config.toml
model = "sound classifier"
dataset = "acted Russian speech (Dusha)"
n_mels = 64
spec_augment = true
arch = "resnet"
depths = [2, 3, 3]
avg_pool_shortcut = false
widths = [64, 112, 192]
residual_init = "none"
eps = 1e-08
steps = 14400
final_lr_fraction = 0.01
weight_decay = 0.2
Rows from block 3, named by matrix and row number. Rows with one number belong to one channel. Each number is 200 + 20 x the weight over its row's rms, rounded and kept within 0 to 999. All counts start at 0. After the name is the row's rms in percent of the matrix's.
# convs0: first 3x3 conv (model.blocks.3.convs.0.weight, 112x112x3x3), inputs 38-56, a 3x3 kernel for each
# convs1: second 3x3 conv (model.blocks.3.convs.1.weight, 112x112x3x3, transposed), outputs 38-56, a 3x3 kernel for each
convs0.57,106,200,219,215,200,200,214,200,200,200,214,203,218,218,200,232,231,200,214,219,200,192,228,216,188,200,203,194,249,244,200,200,203,158,187,195,191,200,168,195,186,176,195,211,200,219,208,200,200,200,208,174,187,182,180,200,178,213,184,172,200,193,200,200,192,200,223,200,217,204,201,212,191,191,200,171,182,172,200,243,202,217,199,175,154,200,160,191,191,200,200,222,236,200,244,219,200,200,192,174,207,200,212,203,200,200,182,180,226,213,200,176,196,199,200,197,214,200,200,223,210,211,212,200,200,225,200,166,202,203,209,200,181,209,200,196,234,235,202,200,223,193,215,200,185,200,200,234,202,200,195,194,200,200,200,203,200,197,189,201,172,175,194,162,193,200,176,200,200,210,223,206
convs1.57,098,195,200,200,165,186,214,187,228,213,186,200,200,200,200,188,200,200,197,175,209,234,195,223,256,199,200,240,218,200,192,200,192,200,200,208,204,200,200,222,228,200,200,200,185,200,178,192,228,167,175,234,141,176,214,200,200,200,200,176,200,207,190,192,200,200,200,190,170,200,165,200,200,165,200,200,200,200,200,174,200,226,212,215,212,182,200,218,139,176,200,182,176,200,185,164,179,195,191,160,200,200,200,221,200,200,216,252,246,151,220,206,166,200,209,213,233,188,188,178,186,200,200,219,226,200,200,199,209,200,176,194,200,184,194,201,200,200,195,222,200,232,200,217,227,227,200,200,203,215,200,239,200,212,233,218,200,210,184,165,188,202,200,197,200,203,200,157,178,180,200,208
convs0.58,099,180,191,200,177,185,228,130,206,227,200,200,188,200,210,200,200,211,157,185,197,200,200,170,183,158,159,181,212,215,200,187,180,200,149,161,205,165,177,200,211,211,216,221,200,193,200,201,208,200,200,180,201,171,157,200,189,200,183,228,218,188,212,208,191,210,200,200,192,200,196,173,182,206,201,172,218,194,198,234,221,200,172,193,200,200,201,230,200,200,205,200,183,187,200,196,173,143,150,193,202,192,200,198,193,176,200,175,195,244,227,200,250,233,213,235,200,192,200,200,182,227,189,198,184,143,152,179,212,251,200,193,200,170,164,194,200,212,200,198,183,173,204,186,181,195,200,198,200,193,207,200,200,258,207,200,220,200,181,180,175,200,200,191,182,200,156,173,205,155,203,201
convs1.58,100,200,173,170,200,183,165,230,207,191,236,248,221,236,225,200,200,199,176,228,155,197,157,200,257,148,200,214,200,204,192,184,223,199,226,208,200,196,200,182,217,222,232,223,192,200,200,200,200,191,200,200,196,163,133,229,210,194,239,239,225,231,204,200,181,161,189,178,200,168,184,200,200,187,194,200,200,200,240,185,183,200,200,202,200,200,183,185,207,180,198,211,200,191,200,200,223,190,200,213,200,172,200,200,187,213,179,179,175,200,176,168,200,206,191,224,219,166,200,190,200,200,200,178,229,233,196,176,155,200,203,200,200,200,200,232,241,217,200,200,193,200,200,162,179,250,211,200,234,200,200,200,200,162,200,200,246,219,200,200,180,148,139,255,185,170,229,180,182,200,188,204
convs0.59,096,200,236,210,211,233,200,200,200,193,185,257,218,200,244,238,200,200,203,200,187,212,221,184,200,231,200,200,170,226,200,200,208,184,210,226,179,223,142,182,247,186,167,213,205,200,200,185,200,201,200,200,202,217,200,190,191,146,216,207,155,225,246,226,200,175,154,200,200,192,200,200,200,235,171,200,215,200,211,216,200,206,181,210,216,200,219,200,220,209,200,205,220,220,200,231,230,200,199,206,200,200,218,197,175,200,213,206,199,200,206,200,234,200,200,227,207,200,205,200,235,197,200,200,158,200,229,200,220,206,181,200,189,200,200,200,200,200,190,200,228,201,237,241,190,200,211,200,197,200,188,212,238,208,176,200,209,186,203,200,200,230,217,198,221,249,206,209,200,200,185,162
convs1.59,101,195,188,216,179,184,204,213,207,227,207,200,177,187,227,203,200,200,222,200,200,213,182,200,187,200,190,204,200,213,217,195,183,221,198,166,208,207,200,239,200,200,200,119,179,187,174,160,252,150,157,200,170,184,150,247,200,210,200,200,229,147,226,208,175,195,222,204,216,200,200,200,213,200,175,237,200,197,242,211,200,161,157,158,190,185,214,200,200,242,200,166,171,206,221,202,189,226,200,190,222,200,194,200,200,192,194,200,215,183,200,200,163,162,200,166,161,186,200,182,195,226,150,203,211,173,164,198,203,218,201,200,155,205,200,169,200,200,188,186,154,193,185,179,200,216,200,229,214,200,214,200,231,199,200,174,205,200,181,199,204,226,177,193,180,209,200,200,169,218,200,211
convs0.60,099,200,170,213,180,162,200,168,196,200,200,218,208,209,206,174,200,223,200,185,165,187,215,183,188,231,200,175,209,212,200,200,181,200,200,133,131,230,200,200,200,183,172,241,200,195,192,200,213,200,200,209,203,187,181,200,200,175,180,184,200,200,194,192,202,189,200,223,190,200,241,196,152,208,201,191,237,231,211,192,217,200,200,219,201,228,230,189,200,219,257,203,209,209,200,155,193,217,168,200,176,200,196,173,178,187,200,149,173,222,200,200,200,200,200,192,167,197,200,229,232,206,200,200,204,163,170,194,199,235,205,200,222,231,188,161,200,225,200,200,200,183,217,185,174,195,196,204,204,231,200,185,203,239,186,208,215,211,206,200,174,203,200,197,170,176,169,200,204,158,168,200
convs1.60,101,200,200,200,207,200,184,200,185,170,200,225,181,214,183,197,200,189,200,200,200,224,172,200,203,200,170,200,200,154,200,191,223,216,181,158,200,226,206,191,233,200,224,183,155,203,200,207,200,231,192,172,228,200,142,222,195,201,241,200,200,172,155,200,221,224,200,200,200,200,141,176,200,169,200,200,191,200,200,200,200,221,222,200,220,204,200,200,206,187,199,200,187,200,146,206,194,200,209,200,151,208,208,175,204,197,162,154,217,200,200,132,218,196,171,235,200,132,170,200,200,182,212,192,248,243,239,200,211,211,180,206,202,153,200,211,200,200,200,203,200,180,200,200,200,200,200,179,223,200,200,175,216,177,170,185,200,215,200,200,200,211,169,247,171,181,200,200,177,209,175,153
convs0.61,097,200,183,216,229,200,200,247,215,200,240,160,146,229,193,200,225,200,215,200,200,212,213,222,200,200,228,228,174,187,208,200,196,197,210,217,216,194,158,168,208,200,200,203,200,195,212,170,177,216,200,222,183,200,202,200,211,200,200,200,220,214,233,200,200,200,200,216,168,200,167,195,208,263,231,176,200,195,177,229,200,196,241,167,153,200,169,191,156,154,200,167,174,213,200,175,192,229,213,223,176,161,157,200,185,194,200,187,200,189,222,213,200,200,200,189,165,186,200,177,200,175,200,206,179,200,200,206,224,200,211,200,218,200,200,195,200,172,184,209,198,201,151,200,200,195,186,162,200,226,231,181,202,189,209,153,174,180,200,216,181,172,213,233,200,187,200,204,200,205,200,200
convs1.61,093,141,154,163,157,187,222,132,180,176,177,200,200,223,200,213,208,183,200,151,168,153,181,200,217,200,183,168,200,200,200,199,200,182,200,200,200,205,209,206,177,200,230,183,233,222,200,200,180,214,231,223,200,197,210,145,200,200,200,209,166,197,246,198,200,204,200,160,200,197,193,200,185,142,202,205,205,247,236,192,199,229,155,156,212,200,174,196,200,197,196,159,200,200,200,200,200,213,225,212,204,200,198,200,200,215,184,181,200,200,220,179,220,229,196,200,200,234,138,176,181,157,224,228,208,150,170,200,191,190,182,200,199,191,156,200,193,183,184,200,200,230,190,200,188,182,201,213,200,200,200,208,236,200,211,200,190,200,200,200,201,193,200,162,182,199,188,176,208,200,162,240
convs0.62,091,174,190,214,210,212,224,235,221,227,224,217,194,207,210,200,206,203,190,200,233,214,198,200,200,200,196,191,225,215,200,200,180,209,200,178,200,200,201,170,195,200,151,231,193,168,200,200,229,226,200,217,214,200,211,200,226,200,200,239,200,174,196,193,192,200,176,200,192,200,232,199,184,200,207,214,200,226,232,197,214,200,177,194,200,233,248,268,212,200,241,219,191,200,213,197,218,200,179,202,231,235,250,215,200,221,195,178,180,157,193,200,158,200,191,175,199,200,217,210,200,196,200,220,193,200,192,200,200,193,209,200,187,213,200,195,200,187,194,223,200,180,208,173,158,168,200,200,200,192,175,239,179,219,237,200,216,240,218,220,200,189,200,167,200,200,195,200,210,191,206,240
convs1.62,096,177,203,200,181,200,200,193,223,200,200,228,171,200,215,200,224,227,205,213,181,198,223,189,171,195,197,190,198,165,228,200,185,200,200,194,211,221,239,230,218,212,185,246,200,200,200,193,187,158,200,179,163,206,173,200,210,165,202,203,200,195,194,173,230,217,188,242,200,166,200,200,148,185,218,224,166,225,224,176,216,202,200,210,249,180,206,249,206,200,197,166,183,186,158,149,193,174,181,200,191,192,195,203,185,169,170,197,192,204,200,205,202,197,213,210,200,200,170,200,206,220,224,213,193,215,204,200,171,200,157,200,182,162,204,188,200,200,200,234,200,186,200,209,186,219,204,201,251,214,207,234,223,197,167,169,200,171,200,200,159,194,208,205,173,207,224,210,195,200,200,172
convs0.63,101,195,200,231,200,200,211,244,200,189,200,200,207,200,218,212,214,200,234,200,200,200,181,224,220,165,222,207,185,220,234,205,207,200,200,206,213,200,200,178,186,189,191,133,182,200,166,200,200,180,227,239,159,200,243,200,232,185,200,205,139,215,231,162,186,231,207,192,200,200,166,212,200,223,200,178,200,182,159,216,200,183,246,188,215,200,168,195,187,146,166,157,178,200,206,195,200,252,213,198,194,150,200,202,200,226,208,200,220,208,225,217,198,211,211,194,200,205,212,186,200,200,200,200,200,200,200,200,200,222,205,233,221,178,200,211,194,214,228,190,200,232,200,200,232,159,188,201,180,198,232,172,202,200,187,201,238,183,214,231,172,200,231,203,163,209,203,168,172,238,196,192
convs1.63,097,164,186,208,200,187,200,198,211,190,204,193,200,205,199,202,200,181,200,203,198,235,200,200,200,206,213,231,196,218,221,191,213,221,200,235,208,172,154,194,154,171,200,163,200,231,188,191,200,200,200,192,184,177,200,158,191,231,158,197,228,200,232,200,183,205,234,106,181,200,146,179,200,151,217,213,180,203,200,164,200,231,165,142,200,230,192,200,200,180,200,182,200,200,175,200,200,206,200,200,195,153,183,215,181,200,200,171,197,212,206,208,230,203,211,200,200,218,211,192,194,202,224,243,200,202,200,228,230,200,227,200,235,186,207,200,200,200,200,200,200,200,200,207,200,200,191,263,200,200,224,200,193,228,200,188,148,198,200,164,212,223,200,185,159,200,200,178,191,200,183,200
convs0.64,103,200,201,212,200,196,200,217,194,200,196,200,200,200,200,155,228,186,116,200,171,185,209,175,218,200,187,204,161,197,213,166,200,204,132,176,207,201,170,156,200,184,200,200,213,200,177,155,200,160,170,200,148,191,219,193,199,200,216,200,187,200,200,200,218,200,200,183,195,191,187,170,174,206,180,200,220,200,183,185,219,195,200,200,200,200,200,215,184,200,245,171,186,216,188,204,200,172,171,200,200,197,219,189,200,222,192,181,225,200,199,219,202,200,212,209,195,208,191,199,202,200,199,196,210,183,203,200,226,179,211,200,200,226,224,200,181,181,190,158,189,201,118,188,206,173,191,200,200,192,200,202,200,199,169,163,219,161,168,211,154,210,227,200,200,217,229,205,200,233,204,200
convs1.64,096,200,174,186,189,200,217,201,244,227,274,233,216,242,197,227,232,200,224,200,200,185,230,212,200,201,183,199,208,253,226,193,222,225,200,219,220,197,200,202,171,200,200,200,200,236,200,229,199,227,245,200,215,200,200,187,180,203,200,200,216,213,191,228,200,200,200,227,231,200,223,175,152,200,200,221,200,200,191,150,200,171,200,213,199,204,198,200,190,186,200,220,203,176,200,174,179,206,207,199,224,191,201,239,200,221,223,195,201,200,200,200,193,200,204,213,207,216,203,200,174,181,196,200,149,184,211,175,193,216,200,183,200,187,166,200,200,214,210,228,235,218,200,224,200,217,200,213,212,215,200,228,246,227,217,236,212,203,208,200,171,167,200,185,164,180,192,179,180,209,219,200
convs0.65,100,200,200,200,220,197,200,228,202,200,199,200,198,182,221,218,201,253,229,230,208,200,227,227,199,225,200,172,221,228,208,225,217,200,205,200,212,207,175,200,207,181,204,187,197,187,208,212,200,200,187,200,171,200,229,200,181,176,238,180,153,207,189,168,207,204,212,231,200,200,195,210,199,213,200,175,204,202,200,225,215,204,200,200,166,215,204,200,196,151,208,188,221,230,220,240,209,239,218,200,200,200,200,209,166,190,195,200,189,190,192,187,173,202,201,183,213,216,189,208,200,189,224,210,205,186,202,202,198,210,200,200,205,202,230,200,210,200,200,190,200,209,174,200,200,139,213,225,147,187,231,156,204,185,198,200,211,179,200,200,200,199,226,164,200,233,174,209,216,232,200,195
convs1.65,096,200,201,200,210,211,249,203,211,239,178,196,200,171,189,195,179,191,201,219,200,233,200,210,201,227,200,200,204,200,184,204,206,200,207,200,200,176,200,200,163,200,176,190,200,200,195,181,212,195,213,200,189,211,200,156,170,222,200,200,220,209,200,189,174,139,200,153,131,200,200,162,159,188,175,205,168,188,200,174,200,199,217,194,200,200,199,218,205,194,207,200,200,200,233,200,200,187,154,200,220,200,176,234,194,179,223,196,165,200,200,200,189,200,198,211,200,205,194,205,200,184,200,220,169,179,203,251,240,221,211,220,212,154,194,200,200,216,200,214,200,200,226,228,200,191,188,226,192,192,209,200,200,210,174,178,195,162,162,185,181,200,228,200,200,167,202,235,176,182,220,193