{"dataset": "acted Russian speech (Dusha)", "input": "log_mel", "widths": [64, 112, 192], "residual_init": "none"}
Rows from block 4 of a small sound classifier, named by matrix and row number. Rows with one number belong to one channel. Each number is 128 + 24 x the weight over its row's rms, rounded and kept within 0 to 255. All counts start at 0. Numbers have three digits each.
Before each channel's rows are labels from the 100 clips, of 14976, where the channel reaches its highest value: "peak in band" is the frequency band that holds the peak. Only what is clearly more common there than usual is listed. The data: acted Russian speech (Dusha).
# convs0: first 3x3 conv (model.blocks.4.convs.0.weight, 112x112x3x3, each kernel summed), inputs 0-111
# convs1: second 3x3 conv (model.blocks.4.convs.1.weight, 112x112x3x3, transposed, each kernel summed), outputs 0-111

peak in band: 0 to 250 Hz
convs0.110:121129105097119131129142139095126107151118140076083182131149130120108121084156122092135162125133088133153089136094093097110130129131127125140114069126137095141134114123113076104136098135172113129124095130095148131119135143124142142071098167148145108111123116126119132111097117117088094125115109114145135095130139117089095108087070093128
convs1.110:175129171158146124129126180147123121142126156115176138117116141159186170158131164169100146125135166149149137091136110131138145146139122148132146154105158113140171146157164145151130109123132130120139136168144141123147144085145109101135133142116134176120171131120149146144175174110158130156125175121116137104147166111162130130139162162139

peak in band: 500 to 1000 Hz
convs0.18:087150155083155137146113122141130122135112151113136124111090139133193111140099120149097104134062117100091160109155150091103138114116109097112141161097072122117109120140111135142143110112097118122135140139174162098113100140116126145146098133144115161144124128127152129154105111115114115114139154141115145125133149152128113168108152037113
convs1.18:118120129148117125129104103099154081114111108101117130116170137102106138146126156116135111187106063124166134114151141123120128097119121079144145139109122143134120097087103133182091130111127140096143110116134091124114107130129142128101110091129064082120074120106103112141112114144059134093108128110117127117091123138134150137146094115124

peak in band: 500 to 1000 Hz
convs0.77:134142115146127115096145130132084130151129151141147163130115150132144138132125090186180119106105139102061126141137098130126122088125136117110112153133121100101172154121144151153146140152136133116166082164158141049138128130117141112109141113128110123144150097155142154139166145142141142124151167131136112114123174180143138173132136115171
convs1.77:116114131120106110099110126118123110088096121119131091096103125108135113153079147105106107134119132081116094060112105094095135157110111134152122125111141137084125109131140117158107117091075144091064112139132139171132122106155081122113104147088119135105102081102106113135115130103135125120080128110095126119132096121123114126138101106089

peak in band: 500 to 1000 Hz
convs0.51:149155086131140112152115161132122134136091108159165152181128162137103144107138132159160131135110123133118133146123082109150120129147086140120135096159138107108202131134100124157138118127135146105140123133116117201171133124177162104107128174143127158129136096161122144134153162134129164158137143101107139088129151151110139159088120127142
convs1.51:103145149133113100142096133116129115128148119118132113109110134120144102110113166099054150130105109113098087095132135121113133122137140126143136142067151148114123106109105093125097081099093104120081122120112134147074103137115084131109109126094122134083130102093099091097128128098163137119077117097111144118137087110144125152115102109094

peak in band: 0 to 250 Hz
convs0.96:133124133118129094113102154120181116130105128112103140137120116126167150094131115151139087132123143094115143138159108106099122093123089052121115110117131110139148089100116155122102084126114122119134113133149089122140144152132083089109131135147125089161124088166120159154129115114108153145134178116086124090101144155115063130105154119143
convs1.96:148105165139120085170118113168063122120121126075086122140129109099105149145084141110123115157149159137099127113125144146126112167138153123157082101117120131113136151131161104182116106127113126091096136149134112133113130119159116138128144138086158151144123102111116085122113100116083096117097131126092163099123109121185119102130140111113

peak in band: 0 to 250 Hz
convs0.86:095120144137143156126100116107094070115156097162154103106113121155142100117109122091125122143093134106096104087097132135141124138102116105153143141137136146081094150147118132114138105146079090115118146104113114127071107103136114140136132138089130119115096133060125081111147096125109152108120088145134125157120093158078135114114129112097
convs1.86:138155132087123104131135107099140107122149123080090076130121144110131150133153137186101152128113134101105154147215157178093143138121158120117097149112130109134128162140169133129145124137152133120147160142146116120123153144128146129098154101118163096141169125123127152124110088098162091166126107134147133142124108140167091114137154096130

peak in band: 0 to 250 Hz
convs0.60:130125105130116147096119133096114135165085159127120129130136147166052133139117162159135165111122112156137144129114115131141153125147120141148167131119150110131150175128109139121165101132152123137121150144151113160179190136140165121137099177110048118117152119148148138171159140164142151119138128109096142106124162138125151134118133161144
convs1.60:107093098122070075143115128131110113139132112104137100120127128151099099167097157123089084135105105099077117099111123121097159160111134118126135121134171132076105139081132124104138142127100133129120113126125118133117140099162107126152074122048134134122106111102129138107138117133127166110136149109124112157099092144118128101083124136095

peak in band: 250 to 500 Hz
convs0.2:137159139115114124152136145105127149136095148090143137159117158139148095125130130122117137181130089129114145147169124109096136099148092122123142117091143129122149114136104113174141117151109187137139172155131135135167150122125110121132177178158149139184103096184159115182135121132085137127137112148154116100096127114124095125095125104110
convs1.2:127115120143132132124117143114128107143140135110132125106096116128144086123130125131114095140091039103117111088118121109112118104102121089132128102090105110173116115126069116104111136143092122124096112105097120106083090100081127130098121104143095088107075132106110124129151165138079144119116114116131111113110084121138170128103106114105

peak in band: 500 to 1000 Hz
convs0.29:139110084119117126112152128123102118184088171113107132116105136141171156111114055163135147101139149140113145159100058126131123117132126163119150146117130123107130112126124151109129112112144160129131110122139119208137157107158098133112125148114095152137094126149119125132184124119120144082142151145109112090133151120077123106126120155137
convs1.29:113124171120126099113138139143118141145109117097158142120135157150141080171136129132103109074135145111141117123113135103132149159145156137122103133141142122103133099135129150098113095143145134142120151127120099111161143033140117116152113166111155161144119091094125100152180102144132177129112120123146115122135074158127162131103113107071

peak in band: 250 to 500 Hz; 500 to 1000 Hz
convs0.57:132141131138153102141124090145115129147124165158141132110130147149134134139125078173170152088148128126102124148072085112131120132164092115125135127124146098094156134112123150151146148149186089109156130182144101097131112142096124093114155096117090084149148108147162133147155180127127155131121108153123145128104170151142126152145150129153
convs1.57:116092119116106094093099125119092117115123108135129104081063120132147115139064122105095117104126139113097107068099097088100136132128115157149136121093151132081119132121120134126119104100056141120072121138124125149132101113155073104132128160099107157105115100100098121120128127102139135124108111102091119134124118120120126130125112121100

peak in band: 1000 to 2000 Hz
convs0.89:073127109137076143142095126052143123145129123092080152132128139079113109118127158091135155128135138098164113122127138140115116127101137113127125108103157119137102130113119117138123105122090103127099146106113136143113118133115105138117117141118129120138123090120095064089129127134049071129120116106106123104098123124079122101101090118117
convs1.89:153128163154175122111108147167125108125099125148153104128101138157177152141115156152133125125109149139131130112140127138134156168150138157159168165128144126124157150155153153160129127121121133099138135161162123139160136123166123088138126154133103148126166148117127157143177165141186138174144147126110129109148163136177123143113194169135

peak in band: 500 to 1000 Hz; 0 to 250 Hz
convs0.101:181134056085148135118129175121134130145060121141131155151152144118109152102109131124109122105105131157121111123099124117105129150113135142136125076127136085106163138109106127107144126129130143118161122157103122117115124130130107129159095181148117146122159132131144132112122116114153142173141161147111103098129134164134085174070162089142
convs1.101:130130161127121119128120154133109135164136127121143106121147093113127131168112120129100155145125116119112122082114132121113166144144111097102136149128126119115139136108120100142082110130107131066083150148121061116085132092138089163123129158100159112146110129130114122119126115178084098106088100095138111119131126120152133048101163089114

peak in band: 0 to 250 Hz
convs0.1:121123109133131129134079162121153153155043114123121126143143139131132166138106148174116105136096109161108162131142174107079107141099104171094148084088122124112113133092122128134135146114124175113157143173124157139156119185181106139130130159135102121136116113140119123126126119142110134145120137132120122096141179131096105126121118158111
convs1.1:133146140107086120150098116124143139151123102108102105134120104051102091137095158111099118160106094124106099077120153135113126136115137111095112117114124135100106101138100102152108096121125131121077121119117101095104135160134106157125143121121118119141102133106141104117099124143114108119105075085140156084134110099154117113073132065130

peak in band: 0 to 250 Hz
convs0.37:157121117094177120087142124163132130108105129135117131143167104180063095133142080140131116122116092178117114117127121116151125148139095168144113105116106109155130130105116111124133108101189135090119084154086087123134150123122128123135083137115093076109144136102142131176117138120157112145122108115127076122136153123117115123141138100125
convs1.37:118107123137112109138102140142096125106105141166154109081108137160100120121105139092060066111105155125106151057119118111132125147095112144097131120168129092120090119134152140113130103093134087133108113126128137087074164120114131133164118122107144137061126100079118106128125148115126131145126115143126124167121119146141153136111118114108

peak in band: 250 to 500 Hz
convs0.81:130151138132164110099105126148103097165114146152157122126097135164110155134106055168155066139162130106061135151168108111134133132137111098165138118132156111105162152130134154144121131133159121115146088125139144100135144133137167125102117176142120148150136113148136113145161171114130169118114151144104136123159158162152150145149107140138
convs1.81:106067132113110096093106111137110107070112103139115108133062113121122095142099149107076136103123101109114096077117114097098135152108085112153134130128152127133099111098141125136099089108100124116082123134141121152139126100139080127108096149054121133098124083115113106127130124114139121113090132114106116135138133114119100136110122114119

peak in band: 0 to 250 Hz
convs0.48:137153138087088120150148170114152119149101134101160167147105155092172094098141095151142144140128119086144132162146136086125125075141104114080140140108118098115185113128112119136127122136104148081138135112136130161134104121117115131098156124143129148118141109169144150134171130144118140141127148096143125084104135144081114153097094079136
convs1.48:121113138147101126121126127112111086152112097103155145112150127148130095132097144134106150166113127102131117149114109120110120144114131120151130103110145128141133080106106096142141110127098142099069097091140137164098086060128121136114105145103100143143077084141108076108152151120130149127092131072127156116127082112123143143149098100087

peak in band: 250 to 500 Hz
convs0.59:126150129126189098129139112150110131158121150149150138139096150150148163119117095196168061139124136121049136142129086105136121137121110118130116152141133103135147165139153139131134131136127139105156099136143144067140149106151160103114121137147134151132123115136121136110160154130143156124148143142114126113147164181147158184149144113139
convs1.59:100089136122108131112106119103119110080096110121119095114093122123131107157090140095106140123106090101110079070105099072106128155125086117140124139118142122126099106107133129146095089098082141099082112138140136159143116102138093120095091148087098126094109083112094105117122130098139124119080115108106132134129120128126111135122118127103

peak in band: 0 to 250 Hz
convs0.22:136130090123079086134123147091142169115094110114153094128117140085122114156128104117130151143146123160174112171120120110139137112157099153116113128111158120133157097096129123156147129129107138139154118166155124170171125174153127142136128133126062145168101096178139134123117119156131144082143115143142151099106164097092112116120129165132
convs1.22:130091150126111142109115109134123117172107174117103125121130119074138124139094157128084072120128143113095129153116141097094115102125130113130117082102137106130094063148074093109115123144112102115076141114118127121103110127133084128125119147137075130138109127140175136138122123133132135127087112092096137118126113080157106110095095096134

peak in band: 500 to 1000 Hz; 0 to 250 Hz
convs0.43:143108116152128109113144074170077134112081138121137110129122069126137123135069104154160117112150154136089090121090084143165115163160097144128111123138091138147125091112138089127119120100098135159122093121122067106128152126122073088117147143112117113141092169144157124143100130137127116103127143140147119103145136125131113113117112135141
convs1.43:141075077130104132121138135157128131133134103168153156140119125168147099155156136109138125091110157126131162152137103129142152122147109116151166097115175141103148066111138109135106134107098105134147107170099160194134117123132127095133128157128134136098090123132134134135154151096139204131102119111126128135157139122147170157127112121096

peak in band: 500 to 1000 Hz
convs0.63:110085106126110075085121123128122141170128151142117161120131168135147132141142085129139133140155129141130104114142132130115121122159112121143198112079131169127125138093145121160104152129140100167147146139166093153125116132120124119087125148109088150157101130128183087168163176135130179106101144120139142124120160141095117146148122158141
convs1.63:123123108130100092117141116098116105134128100126115131122046133126108067141098133142115098078129132129120114095126102130101127134122099168096113126110134118070101120104119131114124136111068131127132119099114108149174134120144085111126083127110072116118092100088135115100095130125123127125089081106120103148104111117119101117131088139116

peak in band: 500 to 1000 Hz
convs0.49:122139145145138084109138104132129127139131155120136159155135142146130123119137094156141138115156092107088118158126108098095122120141046102108130128126130109073171123136131143149144132159145120115153101141139100033138154132100084093073150136170124123156145124177123147152145139121136151141127104138108124117122163154125119148128138120115
convs1.49:112131134128127067141102121108100095153070130132133128125085134127133131133110149130067126123124114086134101060107107107103120119130100122117124142104136153107117108153117154116075132099077116112052143118101119170092101107125120130116120137118109150079146116109090119117120114127135132156095095113099126144112074142135129148125126122123

peak in band: 500 to 1000 Hz
convs0.67:126139089131173124145079129176092099142064127136136129138119145137119159117102145171137127135098150135116134086133087136124133148151121139120170118124142126101144157144127129101119123137132111155144096139187146183138098155140135118131102193142080121120122131126148143160133145121097143111163158107084138105151148146110144150111131159173
convs1.67:145113093114098098086109100096107105092142108118111131120111109088088103158097142078099142138103111106110108095135120108109133135122140125094127111130126127083109105107117082122095094099084132135087118117112159096153110146160089124098107128137094101107127074088125123090109117105127131097087120124108127127158127103118147162094111137106

peak in band: 0 to 250 Hz
convs0.91:131123115106117125133130129088131118148118143076092153122154126129081116078163130115128172106130105132155099134109092114103134122129139125128120046112157091133140111116101059116124090133165117130133100141083135134115132148126132148093110179147141116120129092116124112113096139119102095135124117108134139096123132124095101114090062106126
convs1.91:160131171158148115124131179150121114142116152118179144121119140166177172167132154159103131122128155146147132081128108126119152155132128142122139150104143122147170145158166141153122129130133131116135135175147139125151145060150121080133133144110130163131159135127148149144177157123167120159128175122109129115149159117163152136152154173136

peak in band: 1000 to 2000 Hz; 500 to 1000 Hz
convs0.24:164146115156123177144148134108119166138131139111119135137132136087095104131129113112139144143072115125137157107128095093123153114090131105151143140129149170127111062098118142100131112102093141138105095150125119153123091093138117109104112111118114104109078123134098157089107149113152124101111111094133082095115149136100095103114089075110
convs1.24:142125137139136152109121162161122132126104152142175116115115137182131115159100111123169134150135139169130119147128098084160130103139105176146181140109108143159170140159114124104127146140092129107099141158130154133116118133100124131117151139110127158121181123128119138152178156184134173134119104104145131114114135164106181178116146137096

peak in band: 0 to 250 Hz
convs0.56:138150130111157139135125141108124135158156122103126170183145148122140089168129159133130153147189134143133106149077086091097133113160055155141103143086149136133143136096114103188112140131135111136126093163160105146138120147138116100098139169147104157164129116155146125149137134124118142128092127129142122131083114131094095115125126118111
convs1.56:110120090131120128106071123093119099135119135139137110067086124145131105134078131108102083118111123092108118072098110119104119129094107140120141129044109102115116094136089121117109137117098125097129114092112128122103099080099104109117112140125097124096122107088119104122163137090159131123111109114117110123118103126112116153154112110114